A small self-supervised image encoder, trained from scratch.
Model: 4.44M parameters, 48-pixel images, arch efficientnet_v2, norm layernorm, activation relu6, depths [4, 7, 4], widths [40, 80, 160].
Training: muon at rate 0.029, batches of 128.
Data: trained on regions of photos with short descriptions (Visual Genome), 50862 training examples, 10.6 epochs.
Rows from block 7, named by matrix and row number. Each number is 500 + 50 x the weight over the matrix's rms, rounded and kept within 0 to 999. All counts start at 0. Numbers have three digits each.
# convs0: expand 3x3 conv (model.blocks.7.convs.0.weight, 240x80x3x3), inputs 10-19, a 3x3 kernel for each
convs0.81:528561479546573521545547533487519526506461531518502474515499553530528482527500523450557502534547571461500465484533506424477493449526506518549481537524468507576518505479525548478524478460494565467527491469527506489518487471460507464476519519498515476506514470519506465446
convs0.82:481471494434498541510440484525459484582537495457431449492457428527469480446567578403482584525498409428417542542478517542538474488436543614559529356433535532539651488430483493476490531523440496471538570493504532419403552456420460453516524530502627507454541585518480484533
convs0.83:566518574565444510482423489507508478379511477398558484506551482457468499465526501573447464476544398479488469549548502429425517505462479552535514550510420525489562515483526534484466519577494478493576329514529408517524491481419528485472370429508469537542503565604481506439
convs0.84:423537408461529485423521631486432591469425532534517529392481572527502548502492602485572442512517422671611486458492463529373421515409446534573537594478518613594524576488514458484461491518435570454552487395375601355447500537520560606570458566442495448525542510475546453398
convs0.85:491510451507480495556495453534515565570555570482455511496509472479492452471449519455483437505465446534481494491574503527533537496477532500520491460569570502477473529491514471456498457468488536529478461547449485505534483437478542554534516557496497545527579534522510491453
convs0.86:544468573482465511545462411472479473496491487443516550387564567470455425448446379451412390509605486420492402468412443459470545492532526493529475446573507433444526401437483486444512483501600521509438512518365408496464368510479470471484559438501533501492438444466475488481
convs0.87:639514539586595535457514531552478592519443527548522512461504566485472558505408572436587438528629426522664572501562608475479552638578559393487553567410534460614628462511509496432448450416529437581470335448369518340322578614546529533587581580670505555579475515596562534470
convs0.88:609535468505487318566568397503375523502518507512402487475488579536560519541484481511555437452525483498581462531511489531491510544467485564404609508412475646339578434470411464464444436452498410487507419502484435378494571489545625521504518442473609474567583575611481502516
convs0.89:542582537494519528505549478462484478497545488436447526570547524521582439510509486388359515524443452490530505568445549508520467525536486540473433604508414661666576480473541478530464578471580475492554470499546533503519571515485491501500480474485574518535539542448484474444
convs0.90:482522515460483505506481509516529446489542451504551450487462483473463548460440462458480537463496498481495578484517519528521552548505551519486540492471509518480520539467474531506495538479505525451443459503474521446521473526473482515497444465479494539473477516458498549481
convs0.91:549440426483508467505453375533556487541490485501487460537536413469406417551536524585429429413477524527547493476502508611554441558616560575525473569548349439538691481504501531528475552517497505540552441525559471432518465513544476487485484493607556590543491509560523564569
convs0.92:514491475505472527545593569475542574489516564485490493566595480576499453593481441545498484426415528578570514399436451451500524525616496397556446416548481418551503536532459528506496520473526463510550511522482518579486452573501461527513491552485435534472440493429451471419
convs0.93:520499493511529502498508522473505507477516460491551488486489495472499486511513489532506508535493526518502508494476471498486437551512458492499490542509526528500472470489492489474509490481492476487514518523516455482522503487485503487506500509507550556524558525478525471480
convs0.94:418516569514522429552451487535518561583511641498474560411423499546482524452589529531516532494502519576495386490488480448588515628520397534511464360456641628430437522453413584449576374516461524556490516533539382549478515477335413486527499546499496490386401442608437570446
convs0.95:449449463510493472474446484508555437458466508489564447458482504402432557384462549567433452474488500519468432463461524499546452436382498563427466540397599466494569510530517494492525494429518436512574510444483607476428397379448515548577455429485551529521512602516438530530
convs0.96:530534572459433509576468493451571390533560451466403457414460489529512471565556454513403449447562537510479656536498572466454527528512487457481606517460480516512539534488483504470486523457546606537367603475414461525589498500625494453496500553515511464488535519455483500481
convs0.97:459532474524552417507495459575483466537545553519530404445440523507583485451481494602549599545536579560454631569475488548568562554479557562365584579519573522472640482510510531434525479503532489532482495528465446555537531559501572538520574476597486552514506412535501501515
convs0.98:518496497519509522484502483546511557506498512525508541522525542517497538550467540484479505496451490457468495496473476476468515506460481453488469458500450500496478544544518500471493524516519500499494500526506485498523483531517510528514490531498503565456471504461498537477
convs0.99:479518577446494532359507477514512504529592590519579536422418522499540511492508495469526490490435448518555573555507416511536576471474437497506456531559620603536589518519564530477479493517548470529491478411410409503574476430544559482539503485548383366424484497505471531584
convs0.100:470469464533505535498464499501495501531496513482493499488467481483498520494503511509484507488518512500484502488466487523510550514493461505472483485517506476501499497480507508480472548524522457456454512484497491474504525524505531551495524508490491533502514522517545504496
convs0.101:514546538495517511498497487525554530483525469481477480465491470463491461509509502475486502485499496467503500528491507535522536522503494485482485476459507487491472464495480480477485528507514497497492519506514516477544473487507501534508463494471505536495506494469463454472
convs0.102:547350574540448449479614631424589542465612499519432486533480493497530422575598460609547572543505502507490451467385475399478437543628539487438422460577507590657509442592510542585600494404461510574480493597509499440644479446535512533610506488384488469477497516535476443483
convs0.103:574512574454538547485488516531502433527600563459595476534428471464598423501577515494473522545336452548463560535528517523483488478492473535467538482481521470542486474454569449484498511559503540543520540502520520540504588378567523413574560370558540520550522462550523504459
convs0.104:510594595440461433509506457470404443584428427500427422466505473548528534412491482523509440406527440487551420461527480454512463447506499460575511382490563466510491443523416536553515532501468631534445587438441515449497351532475513593455486520505436483492565569542533557491
convs0.105:575527507465525613460442466556521520515549469518570541616542501475376517585545645472516538582552443557575582557448462547589513501471464412403361632548462513566374481461506396490332541576504567525496471433449581494558506440487545500518484531519527430457497484508420438526
convs0.106:495543511479522501547509534525485465516520503458477444495533537504493493554472482483445517517515526544581543534502539519503492499495500532498527528528504476482466494478464495474492598563501496500497519472486554563536519499530486489497485433497514516478466510492535508489
convs0.107:512543491493562483583635512475578522520574610442522584473461385451440436385471443515595491542507543404535455444474421538563554494437439515436523498377513415353445451410447470465521596550501478420540492415491557461501486476440533541483649521495471428529438510445487459474
convs0.108:466497538467526518481543568495544487536508618496474492489438438543500521451478474468538569438513404411398437494472460504502469540478409507495519483543450434450423494461457541564560466414509521391454504466445491397462438524517460458445431494429536567525445500479443476391
convs0.109:503443482471492526494482396527553568654461492505386558467556503519569497449523454581497577456567369429638430451568523378599552596492484442524546295688471490423510486510532577377463472499512535495487459593553428550400465394476577449442467526445501526501446445499476477448
convs0.110:439428495477459462492515545560541543502469515563442469529501501512425473497489440476478510438501579487497483495469467498483461525477475520599548506514496510579467511513545490506552455535495520550500497514547548508532518508530527498491548565498485505530444511500462500521
convs0.111:389488517443507521467475429469505569495474495470431534516503505546549559491471491521570442521477489495560435533550526428485358502520525431400473423409489402493505506432496579527520514470480484498401608589657496477443569520601592521520503412473495425515607500546505397504
convs0.112:482550512499522522448518513566450511442510399541567516633543607491478516505519428469479433470480545501554557506507490516507557487438501431384384533586558452456410427519512467435469510437524492463552518436496410483591577593523553561463533515388603625523535578597476465476
convs0.113:530471504566512553542545499518538577486473491544444545521551540529451475490471520548592549525554509500550515497577552529489516517491531524467549457489495414459507532471527479514484481505489494539469516544462542484475516508476474507509514525484485489499497511536537474496
convs0.114:493494535486521535487450512469447486435434501496454536449526504474495434466462455478546553528543472522491469460473522545562477506490477520450514460442429476469457509559563523552521485479492485539520506490502454478520547468479478419402505434477501556467501541482544553516
convs0.115:528527550495519503526531510547496504507514479481473504541494472485493502471454466515528520520464455521492433525503496532549491564508515433498493513496561490539543510537529528542537480495492505561534500487501490482533478517459501504481462467463501516499512537506469509504
convs0.116:455465468476465492473479474500496512499476501497506500533486489519518499547482498510532534490535518497520500494507448498494487477492419485453431523483495529511490483465465518512501509491500473512494456497468477507506516485513540490524497488511482482482474466527470486501
convs0.117:524441494560505521496441411526490485522365534582515694478563435437545499474536375500455564449603532475586567434534530495550541416461510496467542473524479413459526563506526534478500464468515500565528414569499484550455543425559466505526469441442500439450485406508488500556
convs0.118:475545513454522468496544512501526528476521485497463444499546516509520511483493514493489509499496533514558517516487479522484491497467503544524452526511473525521507496525493494497531476538510511485515516453495490488512508539499512523490518562492531504521547500528509529521
convs0.119:423494519458481475532450453560452561532565463505478412477600443448592419518445499524448481373385508506493564358571493462487489559374551405645463579546475601410576510409499463415538402506481537442414557572457455643476398510448455519505504456420492414580482540496527444500
convs0.120:485478501477490491474476486482462460480478490521503503499507482472495488497493461466533528466507524484476495509507478503502502512501468500482487498505511496527486489499517510513515559538503473473463487494493513488530517505508514522505505531510480526527520514476473484464
convs0.121:465482507486514529495494490532518514502487466549494459480499502495502511499459481503478477513472502520524474573485466526487486491512530459496492428477534488512510525560520491510497528514503469481443545537508520473529487512499482494504507503524493523486519516495489487470
convs0.122:554524522513527577474477491528526478516472456419429470516507490530497467548504491492495505517494542589616602492478471452467504523496514528464512507512555480428443499576546475553517519555513547504509594605558549465496472536506526534495476505468433480472512535457471521475
convs0.123:436550434417495505501472521496516415530486480528482458605574435472475544426473444489491529502501531534577511502563504505314534505433633539472412418381523507469622487446508435560505381462530516412507410634454625535357534570525494492546452496554444610477514445480560377465
convs0.124:472466469483469502501466476494501483528544515550509513507522473522473490501488482524498510522521516536509504484492507463460505475472491523489515561566529552518490506507555471469530501506519490484486499515531524500515469473461477481520500508492508537522469471486542559553
convs0.125:469506528481472537493525520512518507483521514460500482479495492452449454484488476506469497551573522479500493479516499498509495509492449511471447535458466465474445461520490472530488453484509471536545487531531522543537529498484550508494512507465457523492502516496471532487
convs0.126:495509502488480519508491492492528518499519505501513512489515485515512513501500496498489518500474532488518542519507515493509525515509536511498501512529514514523510477473473490456479461457462501511472474484493508488503480475451475479462486508475509523502507506485519463504
convs0.127:390530526585435532562582633608531524349502504419469525586526523498538617526536651443455567474441526517501505420416423498451534522499513518444532409512495628510402531486537416548458456483446614504578575505451433395372473513477532541503466530578443450415560471540394545592
convs0.128:495472452473454506472500504472464485466459450457465474412490447471496480500516483486435485483478443511470473453458493504501490495494533518556580517528510536540500525496527521510515536524514523495472512503478469474455567507503520484463513531469442464454471480513455510533
convs0.129:503479487525457442489489437484485523481465523516478492440510460460506480490532499479500521501513538508502514539527501517497463545519522478532442506535480510531516495472509496535580508506532505486523536491472514475507502499513500506472527523504507502498487483528454477496
convs0.130:536494547452455533514418592452467452507486494536594344516523460453548592539564543489494454596467500462317531615636617436364520470456546564589437438473546480355525452488402556559529581467408439436470563387364502529457531579536408509469440362548510512494485360436471467507
convs0.131:475554549429481523404519550464393484553539564595617537607554549535473402484561399459555461602581463557385532486479480494559493450486613571529481475502462610500522549522553533399472479496522648457515503477601527601451534511432435394454452466480481445505488500533511519534
convs0.132:560503488496515538539516555497590492508422443623473443518542506491583495551498522422554534543523552444492549509488555477480548469544571427570580411464645432556620514487415507487433563535479504622428517577472517523506488457521471597520530529507474483524520459494544528505
convs0.133:478506523457468418575537529548526571492596629497550561454527582508602576518546553598526504578504413549439451479422490420413413522533524450453439474487466489462518412462429521495421468447449513545557449541567473611494467554490538545463596598552505467519448497555461516497
convs0.134:493521494470483497538515535500499508527468468538477494482481488469478497516488511523515492492472477488516491545543525508482528524517506482509538490507514533497527527535460492503489532511533523509476490499467480489494488511481519507536489519515508471485522488513525475497
convs0.135:514548529568528491548502495503484509511503504546526530506491545440488455470421462486448455497496494478493525496514515507468521477503481511481518397501483403440437563525497484511524498494580505491479482478534537508543499504530489508483419496500465496496506503545476519498
convs0.136:566530570531522614460465523444563416568486362497554517538528533514425512466388382569492628463501514488623532503436484523453500487404464537571502499543582542601587543535536622519530600632536422489531452517537475544520565374549566484493567499513474402558517505440579526502
convs0.137:440492435556396431392499601515485482494528563559426469558534507501511424525530530472549494521356512454497458480558386491485585377361539492705409583449510438384545511409495507458626491508437528430621496586450482403477603499448640523476421574524549510523590501581430454528
convs0.138:493482518472498514493503482491485473492468467474474502477465493481467486471466461496485473508504514474482488466493472501511482475519495547504507478478479496454504534498484481522508500477485530520490504538525552542570522519526491506491554532521489471499483495477462479460
convs0.139:522493552532556581532567548466475553463468490437431533476493494533516521490529506434451418552509489537532491541594579483540554540601554541506540503509477562565508484517471514532501523528469437520486576609567492546522473464466424390433534559524515502529419463502514511517
convs0.140:449443475466443475469474491476508509489518512492513514526517524503550507512563522512466502474471493497478503556541516528501508516506508517554534503537533502513507518490508520506492507482468505510492504491510489479488486479485498500488488509502489504507499537487491531511
convs0.141:506479442525602505521520545584541551399482389583579565549452476621538592507446436513526545501539537504550628459514528599592603521468569535530424615598583425549460494498579455525508396503478459403509438443451465520427494551472490498473492545456514530486469500496551527509
convs0.142:501475549544495457516486554455546478512497539565445501390471521495574547495498571585627629528471474573407516430449551473543536510484459528511515587385490570461417567591509496409468429457448411475487410534537523533486485450538542534492444482489491467534615504463368441485
convs0.143:475494428606490328445517457505434570447440541567655456389472431562613433566496530479492518507456465420475404542514438546493539441520479511631452581611376580405602415459575460441534489516518508412562354402563558581572428523508585508508523489550555494431572575526576507508
convs0.144:544529500543556567519508537504465538480427450444493488483506482542507513523513504566491530451496533533523558505509506463458487476514495582501567598525545528444498478536486540615579518596543458538500521591508551615583536511483433469422514495435514520494468512429544579457
convs0.145:452545569567525601433516488508513459435494449515585468414467511515449566500490465446537582388471491588476563478442546422446487496533679569538380566580427527610302478479507513519446558453425545508457635567553542536467431535557493473512489518475526490496496570467450576516
convs0.146:462544484534490554519526503448546500429536524441505517605417552641531592503562565522608533543552578495552487508541490509452503522506465410538494411486491410454511479526485498539500528513400508552537573526576471534424477481472537402550534449426498431472520450550502531506
convs0.147:548505486479544537427374441477483468498442459481582560492534551498487530479490564554531573491450519574539479620531578579522485515510434554579624520437457464518406476500515519563406445542460539528536418494499563580547473466481521427517455535482507466535523502511536568525
convs0.148:538543556483476489498433487528532594497525534467526488537491511479514474475468518488533511545523522471488486531494523535527480509508486496555500513567527524572555512507489503554510536569516538560526499537516468475487461413462532488502528450511483475487481494481447492466
convs0.149:519495458554510592547619488608590522606473534490415463541638463494489487489494398494391341461468448468605629475541468465489432455449479489522424500461379531454566436456429497410402534428525470577499478514333458503466433498402515581472517607541504532495449500385501476437
convs0.150:463426477490466469497469470461456458484504474489491457527486500492491500526511509498485474457496494444464482490456443491452436518492464504449505531539549494453445522530541495507501485531507497516484510539507467521491503483507485490489517515487486484448503495480522506483
convs0.151:513526473422506507616542457475478526548526521372490562520412557492402611508456605471453401471480438400475501570554527532569596541493471526415572530445524508462618482503474442464395461437455472355504532511480494488499544481431427493518610477525490527500505518420581552401
convs0.152:527459416661593420635611404428500560418461571435543636532493511600598493615574450501528550498555507407485459431485540378391609391444520488471529388451665409514582494482596455503575398422539492550511509541599519460602591493521555539443574464376619471500577543443532506474
convs0.153:455499519458505534457497510569538531519498486547553506556498455483498487470528466474507469510548495509493462535485512501473478556475488447490501508534495527522538552593523540519536505507508547554480535554498518530477466476484528491554511529492511477487474457478485458389
convs0.154:457468461488440533499461527479454474502483436481452457532521485528495503499511540400448488483502533446434466474480489476453447488481448483490485477463477511493482516485458491519512504450491503520414470443414505462524525525518483513515469489487475473509499560521443503494
convs0.155:490495490512506530509494476505493503496484484488494498475515508504510519484486510503504519511500493498496494483510511513507521494515515532501523536538526523529501515505527523500504493506522494501505523515496509487498517524496518519515517513481455505474499512537476486503
convs0.156:541479447544337413445420591484426459439598428481495340505433529466526473484426518407475425468441478450409461492521545508435537425386484468522486488493458444534399504484483466544493431507426435439457535594530328552558464463522464427398491430432461437473532485524453438453
convs0.157:462534457481566458564518484491543455439468490514475535479401518567430485519470481479568565534537553370452464592520507532568481485499518445511417545460318461378480455510511470511410387484429436421538576605623512399510458508460473398376504445472530491464522483484563554587
convs0.158:488515499516519533505485526487507483512495499522542538488501486519512531511514516517513532485510527536550514508506506494476493506491525474477494486481520482476509471466497483494493513514529473497494486503511478508494502498538490500538538486548491485500513492484529479484
convs0.159:545482473516477531532489517387651418575627529358292444584491483430579442622412460543455570452465407389464406421430436558458480490512475544546546586440540410469553554384517532478462526492467526491439463564485583498487660494471669535518454450582515504510463531492523494563
convs0.160:473472499462460462488526545519497469538579554485489520449530503566590605397520549506388517641472637547487499491471458471462348545505443534534408555535453464485480491468524495530549495469532579456567452497505470374416518536510445554474445517488514532564426495555468474472
convs0.161:496489471539641569507589544441501476539434508458476445456440517530577538576607532524541547502549515391484473470423493474454480540554449515474514553466527533646484549486540502517500603526599542542517594552533541513522469414470436491401534545541442360451450490535559533571
convs0.162:483460496567512518523477540452480491486533520493479472507490490454464489499453482476419425468479475510509521496485507488487487490525515478461520521459541450478500487467456457444491455479520509507436495491482533453465527493509450507536474511544503502495491544491494513495
convs0.163:449436437537517510459561518439499539528578432495372429488565544529525399456624446593402401512409592541421527375537552378565511423523544561439460529408419561373466501503498428496477492425441436513537431572428343572487449473512449401466623600591502536540438627534458546602
convs0.164:435485429542572472490482462507509537464517506473475475517505515537547495526555544547490513538541531508516511552603524496516473518542434504524550448535558517505521535490501495478521472460468483460494574478440585532552490464531513482442547521511489516508464514470547546565
convs0.165:498486596578503540483471514456506431482423431408584558499536524450507457542501532467478456485539438528514474511477525537490548452450480506482435574462401450386408476492460423484398475437413500490568458578547514514583539494581526530485527509480480446562536452596512508468
convs0.166:504490476532527529509503555507512477489564484491531509485520511479577525460515498527532556516547565493459507483476473508506495474469475459503494490530505468483486504496529512495509482469506507504478518507462493439522459445470507503504508523492482511505489542515481504500
convs0.167:522444527535507602541479523569577413525423589496533517459515429510458467422439405530466622477510564456434441571599613422464576499325425532580546447441528472368422510431563484512393480551500463458494567393426485529481449442511488564571496465515519413531531491449496597452
convs0.168:544536531518504520525516519527530522512504505519552527446502497475528497481482497475514517451480482514470499476488472515498509495485513495523479475494487461481486561529515507501506522513512497472452480505477509535534463468475481503524475495513495495480437479449490488461
convs0.169:562458446484528602527472562530463446593424440552543613571457497485567555389483571506375532462422520382451479493555510481461488593558466452518488606582526478518511435450466475430525540549573510489509528525569435491545471554436391540464571478552440479445449469448441486508
convs0.170:509500496514519512515503470496508477497525502461497476506480504506489502571514514498514485481478496473525538470488481463443477515492475510498491499495476527500505498505474481502491485507497474474474489487498462449525519495472511492482513521496487538500546504499506517493
convs0.171:442474455451517472439599548563508465570396353600394431514528460490534493496533436506578557556509535548647443511551490543482624431470585475571457469440539604494525499498526524461499565394412548579531554559473469513503543509479463568532483495485463474479547581524442455541
convs0.172:462530512470520553475512423477457420587535421482588532564485493544524551533497504456426508577544462470502637548471504523465522484542490558478531535384380552491574473473481459383430528513483445523547518545488533545500543589493517576488474505445536536487520510536524509467
convs0.173:526469473628560458515561494477512539545473567439532532379497411478568561480489479605457460474473600399415532446482486565489540468576550529498466392503552517448493552513504402504513558529525497553416476468460556540460509514498408559582505545499518502446521472524431435413
convs0.174:561541512491476421498461563491517467570651481474531460553546531546510589521493580471475510502471504509487560377406412380491420482572538441495510530581481509562531568464536469488578511545562392432551440508615510498538510525468404432495534493452426451457450465421443492488
convs0.175:505419552405455468494528476603497478498500460456523586433587529434430463451474469433415453495480460560494531524487424506512457505522472446442384573604516474459516495485544479373484572535497558504411558458449569521583435431477481514556488394391518566507498507495481503530
convs0.176:445469437545377416495498430577466470632549509513517486491491485554513480547581528540506544449519480522421579480500515434542544482486509413363585452460497449554437517486505560543505522494575464517430541496390504424463556466440466523513543555460460465412499447442490475461
convs0.177:504538484471502469483502499519473511555495513522520512505508527478487565557494532434498436540575528546565516522539537490504542518461525484498499465512546526558573491505534528558522479518569528464486550479514493495536533530534533538519456510480478500483489526516514485474
convs0.178:491435505425402402563575534456509558492509520416503535486417536476496504575487487581475432432415382614450496536544470510453448493470497390479479483493513477520433546540503545524535566521588517489528460466489386521423445516479539488502557533521506568542568573534483488527
convs0.179:502455529487481519501465488500532578482478574491474491465489516455492462494477501505502465518546457507490497524508504510495491520540522545539483533534451498503513499466497489526439496516474455482478505501502467545517493516516509551446449479516519522492504514489475490491
convs0.180:490518564541480460401410440448488486487475494429424515543445500524462555463507540481516533510543616337460524468548556423528509514479501426534453528464549434476438486624486451510506441492491447552564491504582462538510498490536518514468398375364505584530499558424509598471
convs0.181:496514537510511524535516529483520490507514500445484497525502501480469478511477466459482490480488476480464468502493492465487474504486519510526521470456497504472504494514491524544495526531513462505480494532521519532521503511510507494505496551530453506502483497504465506480
convs0.182:532532534523443572540509581536538460543492479572505534483522454506468434457491535505468572474550470565494458471566462529522544624566563524507507499502523512499593523498474503542494545552533483529513484604483539572513463464468539485490442466500561475487508463495478469501
convs0.183:531562611550578631491503475493515432457531354518521600586509383509444503513570481433442476483511481450438352543461496451484613452457461517500470492501486514428367461491471497519473445459416461613503338424395506614484588521472548483517496524496559535562427473524499461496
convs0.184:506507486525490510490551576476419483474424523512396523589470538508396515504530509448560542472469433455575474585601518595517520504562418519383546521384467656438611372444382434506453438520440592642523519544470527578532507424468473503495572487543463474487545492506549542537
convs0.185:419545494476518434535500453525450465447467528499581467419476519472448571519447586454531498460484414520514497547539520456330458490548534449502447483565484420573419487438468523510524453480472511533600486413540478530596424491473524545501436460401545540546529550496552521499
convs0.186:412455560451457627489530471509532434531620395527627479550419569585434484517606404534456466546448559536482557507404588509547470510668415580432584512504454428720251511589437519581359489463465507437548570461484498593482512457515423462515520456460460433550427489491582526421
convs0.187:482559505480572580436518495487500509584517516424523481503452545468563521422483542508512543519428455531461466528598561555555585489562524574570483511526471498569481470423486502446379538426433519447515551491489590449502571490545448501459511490567572507511533542522443496545
convs0.188:465479394491510481500426469567556555481545488530528497509456457493481505515506600470505513427472503407473561502421453557463450519457384494596431453599453456555423584592568511481470551571509570424496392452519417476513615595576517497469573552539523556429494466454537527428
convs0.189:439450454458499491497490377404570450410501403400589517483489434478514501419613513501467456479433486606474561594499476524527446538525384551376538519502564525402608487499555541472544504409556503494557533477495460526650563542534529446553507465446509508505495536464549577469
convs0.190:464525518590556550582566537513498508450537533558478427479547474509507548509525529542558573619580612478509605521525523481533477481501478521533525467515520559559464528561519554519534522550491542551558568549595520521498545556546585514565486484509444469487479440458407440493
convs0.191:447451460482451483497488487505505479474488445489470462507482491462482451472495418510441502445459505522514557530529500461453454486463485532574544508463489482473485506491498516551521523538546492485459485460538515488531482501541520514521512525527497534557497502539470501558
convs0.192:543544481554506411486455552525401523447540566518470367556522502536556474555406463489390407564566513492470359505545426602477434493510625356514437576506566589518531450458459463580528508571441592409406591598526529649486480617564560470463500441456588538561598457533516542531
convs0.193:505531531458503499488516509558506442509476526541533577475464494463449453490444399517499478518500488571456428492438500485423423563508521481524562569484509513520489521559554531512503498453460566488512504490516545440521504502495476483520473500510575513463474464468516518530
convs0.194:444483481514425486606476498578489477471469488476468517445501427482622521512628459477444446500479460550540463498458452481485424524548540590446336578485478580500431555538514578516513456411472419373468594471449485425513422534568501513495442470399487491465556474480511410435
convs0.195:573559451502376563531498485456455491578568426445463579590477480562511592434504565551688454541491314526364538383472623579602380532517497482490514549621400521484487524575483512505504517413503405464600449495584452539365515505453455448544520507598467477478537546561535476524
convs0.196:466464479492490447486489506468479503447453442490489469516543524510518498540511494503504481493494482489512528507511543537553560488504521526539561504475483496532474546508525504507530517500522533545512516535522536511538543507514502499464490511490514508510479470478451445437
convs0.197:385383546411474446415544422552515439576532507522538566611511506441440535519472461485496478506458424464541451441465493473508426530514433485524392531560501535567417564586482552452483574490441606623536648541545589548504450541508447481558504483422612533625473534556523524575
convs0.198:493519438498576541456515571544398450481429553504418376572606577474532411456591605482431338443364526438442387482505521540483532637494507504364464449442564567570657431425438549493534519557530460599425443392407551666462478478507518466482462511566552557548534515489479454511
convs0.199:557567382483588433504457489492592544491379491558366489527440527555538529575590569405513516412432447577575503485623421535556427502351503449474396598453431591417669495545548467415560530513552387536485473444553607530500543386444492562549485582506437550481524516554542419503
convs0.200:482495492484470453506458477499497486477521484518546516524524548494534526527521546520516524518490489484450487543550522510531555501522514534509522537525523513494465523532502538529523525522488474488464501512482490495486499477488465509503497522499492520500487537535494483492
convs0.201:574435490548544616565565490446610551458499431563469490564449445577446459476423468546467450581611496451470446543457647462419497555478597512542469536519502538440455392417453477510504470428394550486498527439443477489478534575428540526509467428482474497437478543537476520540
convs0.202:389557504523532455564451500607429447463387515509520532414570384427547669591505553590535469550533470470449450607470445439533488403502451552395458447522457564483611496494509535489532455537492534511525444338573498535563422530449580519500523442526479590508605428494529424518
convs0.203:409427537504409494427439491544584563505566509510608516548566542586522486401455408495486526482558409520591558423379475524542563507419457533626617531375424499528554519554452485569482493521511516548485493482484409594469524561554482467558493448544597575558588608517546581489
convs0.204:492500530433427398582554619487466492583533596537484463529624481636604509514524479570489568554496644357399435533559604477546487489437398533500562565479455517473454466468451474529544456401433511479485581527618588493481503490450444499430530531545535483554505480492503462476
convs0.205:530508526526495565567459521446554393409459494522456648617428425564546529429567456528359598569418502543534441463611447425511535484488495525456430432475564492572400428510570451598463461534519552483515512637506328475506566428616478460504536508403459609487500526535513401459
convs0.206:510503502527520528502489485483468469473516505501466511487514524509503505527468486523543498492515502493500502494523480464453523516508501526458457592521526510514518452529454498516492477537474566551528479506512485484474523528552562529559476500519485514463416472475444500483
convs0.207:503535542462479513402464406582499479548421476503482614559555521590505454610589524396481473456362433612548536508501550490499567510529505485527500469503384542515442448476444469469514545549551440505468529592534467488536571480503510563577575514460487509485476531521511504531
convs0.208:488472434505587519536459471440607510432600526533594589572634565585652442424538434680407349529425418487497458442518537447454512456472428602434382521400443634520560475500478527537573448507605340527587416508545380572578502521542435457567470503519473537600485543549500507513
convs0.209:500453484503507535570501480474485537447479509451484458518537551487454486540536529509573566493529498533547441508472508496578481538550543576418526515406452475337484484423552486435465524491475457480466456499498488499443476428556527423490603450521566488580511478556530492585
convs0.210:582562416484545435562544372416432528459565526340531453452581579355508519466491511501527596559403580517413574473451446512543535511490553387543568368487697328472626429366547485419513439517538475425634439446601420575506524526473406517543491549546546458491579480537426500562
convs0.211:467484490509457495499499485500512503547509478511481521515505497500506496460502496509530504490524476538513511499518526468513508495475510489523492483454488502465472535521511495518492514496517547491497514559549520540526493475485481481522484474501477511509509509517526505522
convs0.212:487471491599459532473448486546534535444518508527561511588507592535440491578499558375490517479469449503508447527525615556539558492492482494459507512529485452533472553556496428494489450506449594533503436514428612521509501596507599547528451450394509484542492484521483499567
convs0.213:497529526480478504526533534479462484503470486494483481505525483494510515487475504502511517489497508504484513490518507485487482526532496502515510469510526467506474519522512515528488512504499476472497500513490519509485502481487483501521503519485483489504506490516501491480
convs0.214:575567515600535398545568486430492543523556673519480502532521564472502532543497423454440475486519576450526573520494474448441483486483466556500547412492478513354519457460446508524560524584512442445525425399629469514527555403515533488450552484473400538523469482490473538505
convs0.215:481481518513518440551566470473459481490309449518383435473485395546475559467548541466366419417466420500580486487461496469500491472467488409520557381387395549505426515467490450466381420476514629635629483564529475507518484462415462452447584640515539558536558592544473519468
convs0.216:531556505507426454439475473516528589540573585408440475546503493603570548535498400421460547536573598503608524597592565538545493388446457553432568501502462465476415448520556500497505606489515469559492454466493557577538513504542557478543512475540534519459590538434441441428
convs0.217:499497511485502463485508495509490457525446462501484502504468471518498465498491451499533499459494509488519477492502462493507489512538496520494472513442495509489465499521497499522542489523503492496466469484452493494468477485489496505485516521500484509559481511509511482488
convs0.218:467468447534556505511486477492438483480468486467427445481494469478459482511439529525512518506491526533501485483485533465527506454489493518516518483465463533536488547485504518492523524517487481509484555543537482463498479494465488485488570531523496500523453489504477500517
convs0.219:547490487513491473545535519516492470501474500513449454467454429492474442540490432534510512579538507529499459538516453524485441496503436532482509514495522549503430501499521523481557532504559473481523484513515501437487462400501500433468473485497494460478483468506445466509
convs0.220:460446481590531601495404461508408456485508424514606587515602541520483446523502575547471566538503580534520484441431411465473496488522441505549510526519497601472493493489597574516544569563602470452509483400459465443460428490458442477439459485472503549489532418539532535556
convs0.221:549501467497492458506518508517508557525495546482495496446461424434367357462473418470447496548551550523453514500521537558513500508527520505521537544518531509507507463433485519472531508471537513492485542465534532453590539589516462468470499401436524544472525581480472527484
convs0.222:435449432456461477469534508492478529455491499485453521538487516527517489485509464511491484474462469471445464450526433521493499497525496517464541494511487473469458516515510543503501501507518462448482486437487514490479495525517507504513524515539487491441480486483490494507
convs0.223:525472497583556603532450468483454457518478463502527499511519488477477480511531499507541551518524535464483482503471503533511521515536512505496463490498508544505462524568549512556571518510515478493505509521547486477524524533521459501509502492495494531506491481492505528515
convs0.224:541462497461435452560487539497591569525560524507525465502542475473446520462483451517542477459407450550479435493600628522554538456521524550517558518408515532547511507472434527505476506569507493500496521561497475511342464493534513489454445492465433413429504590569485482512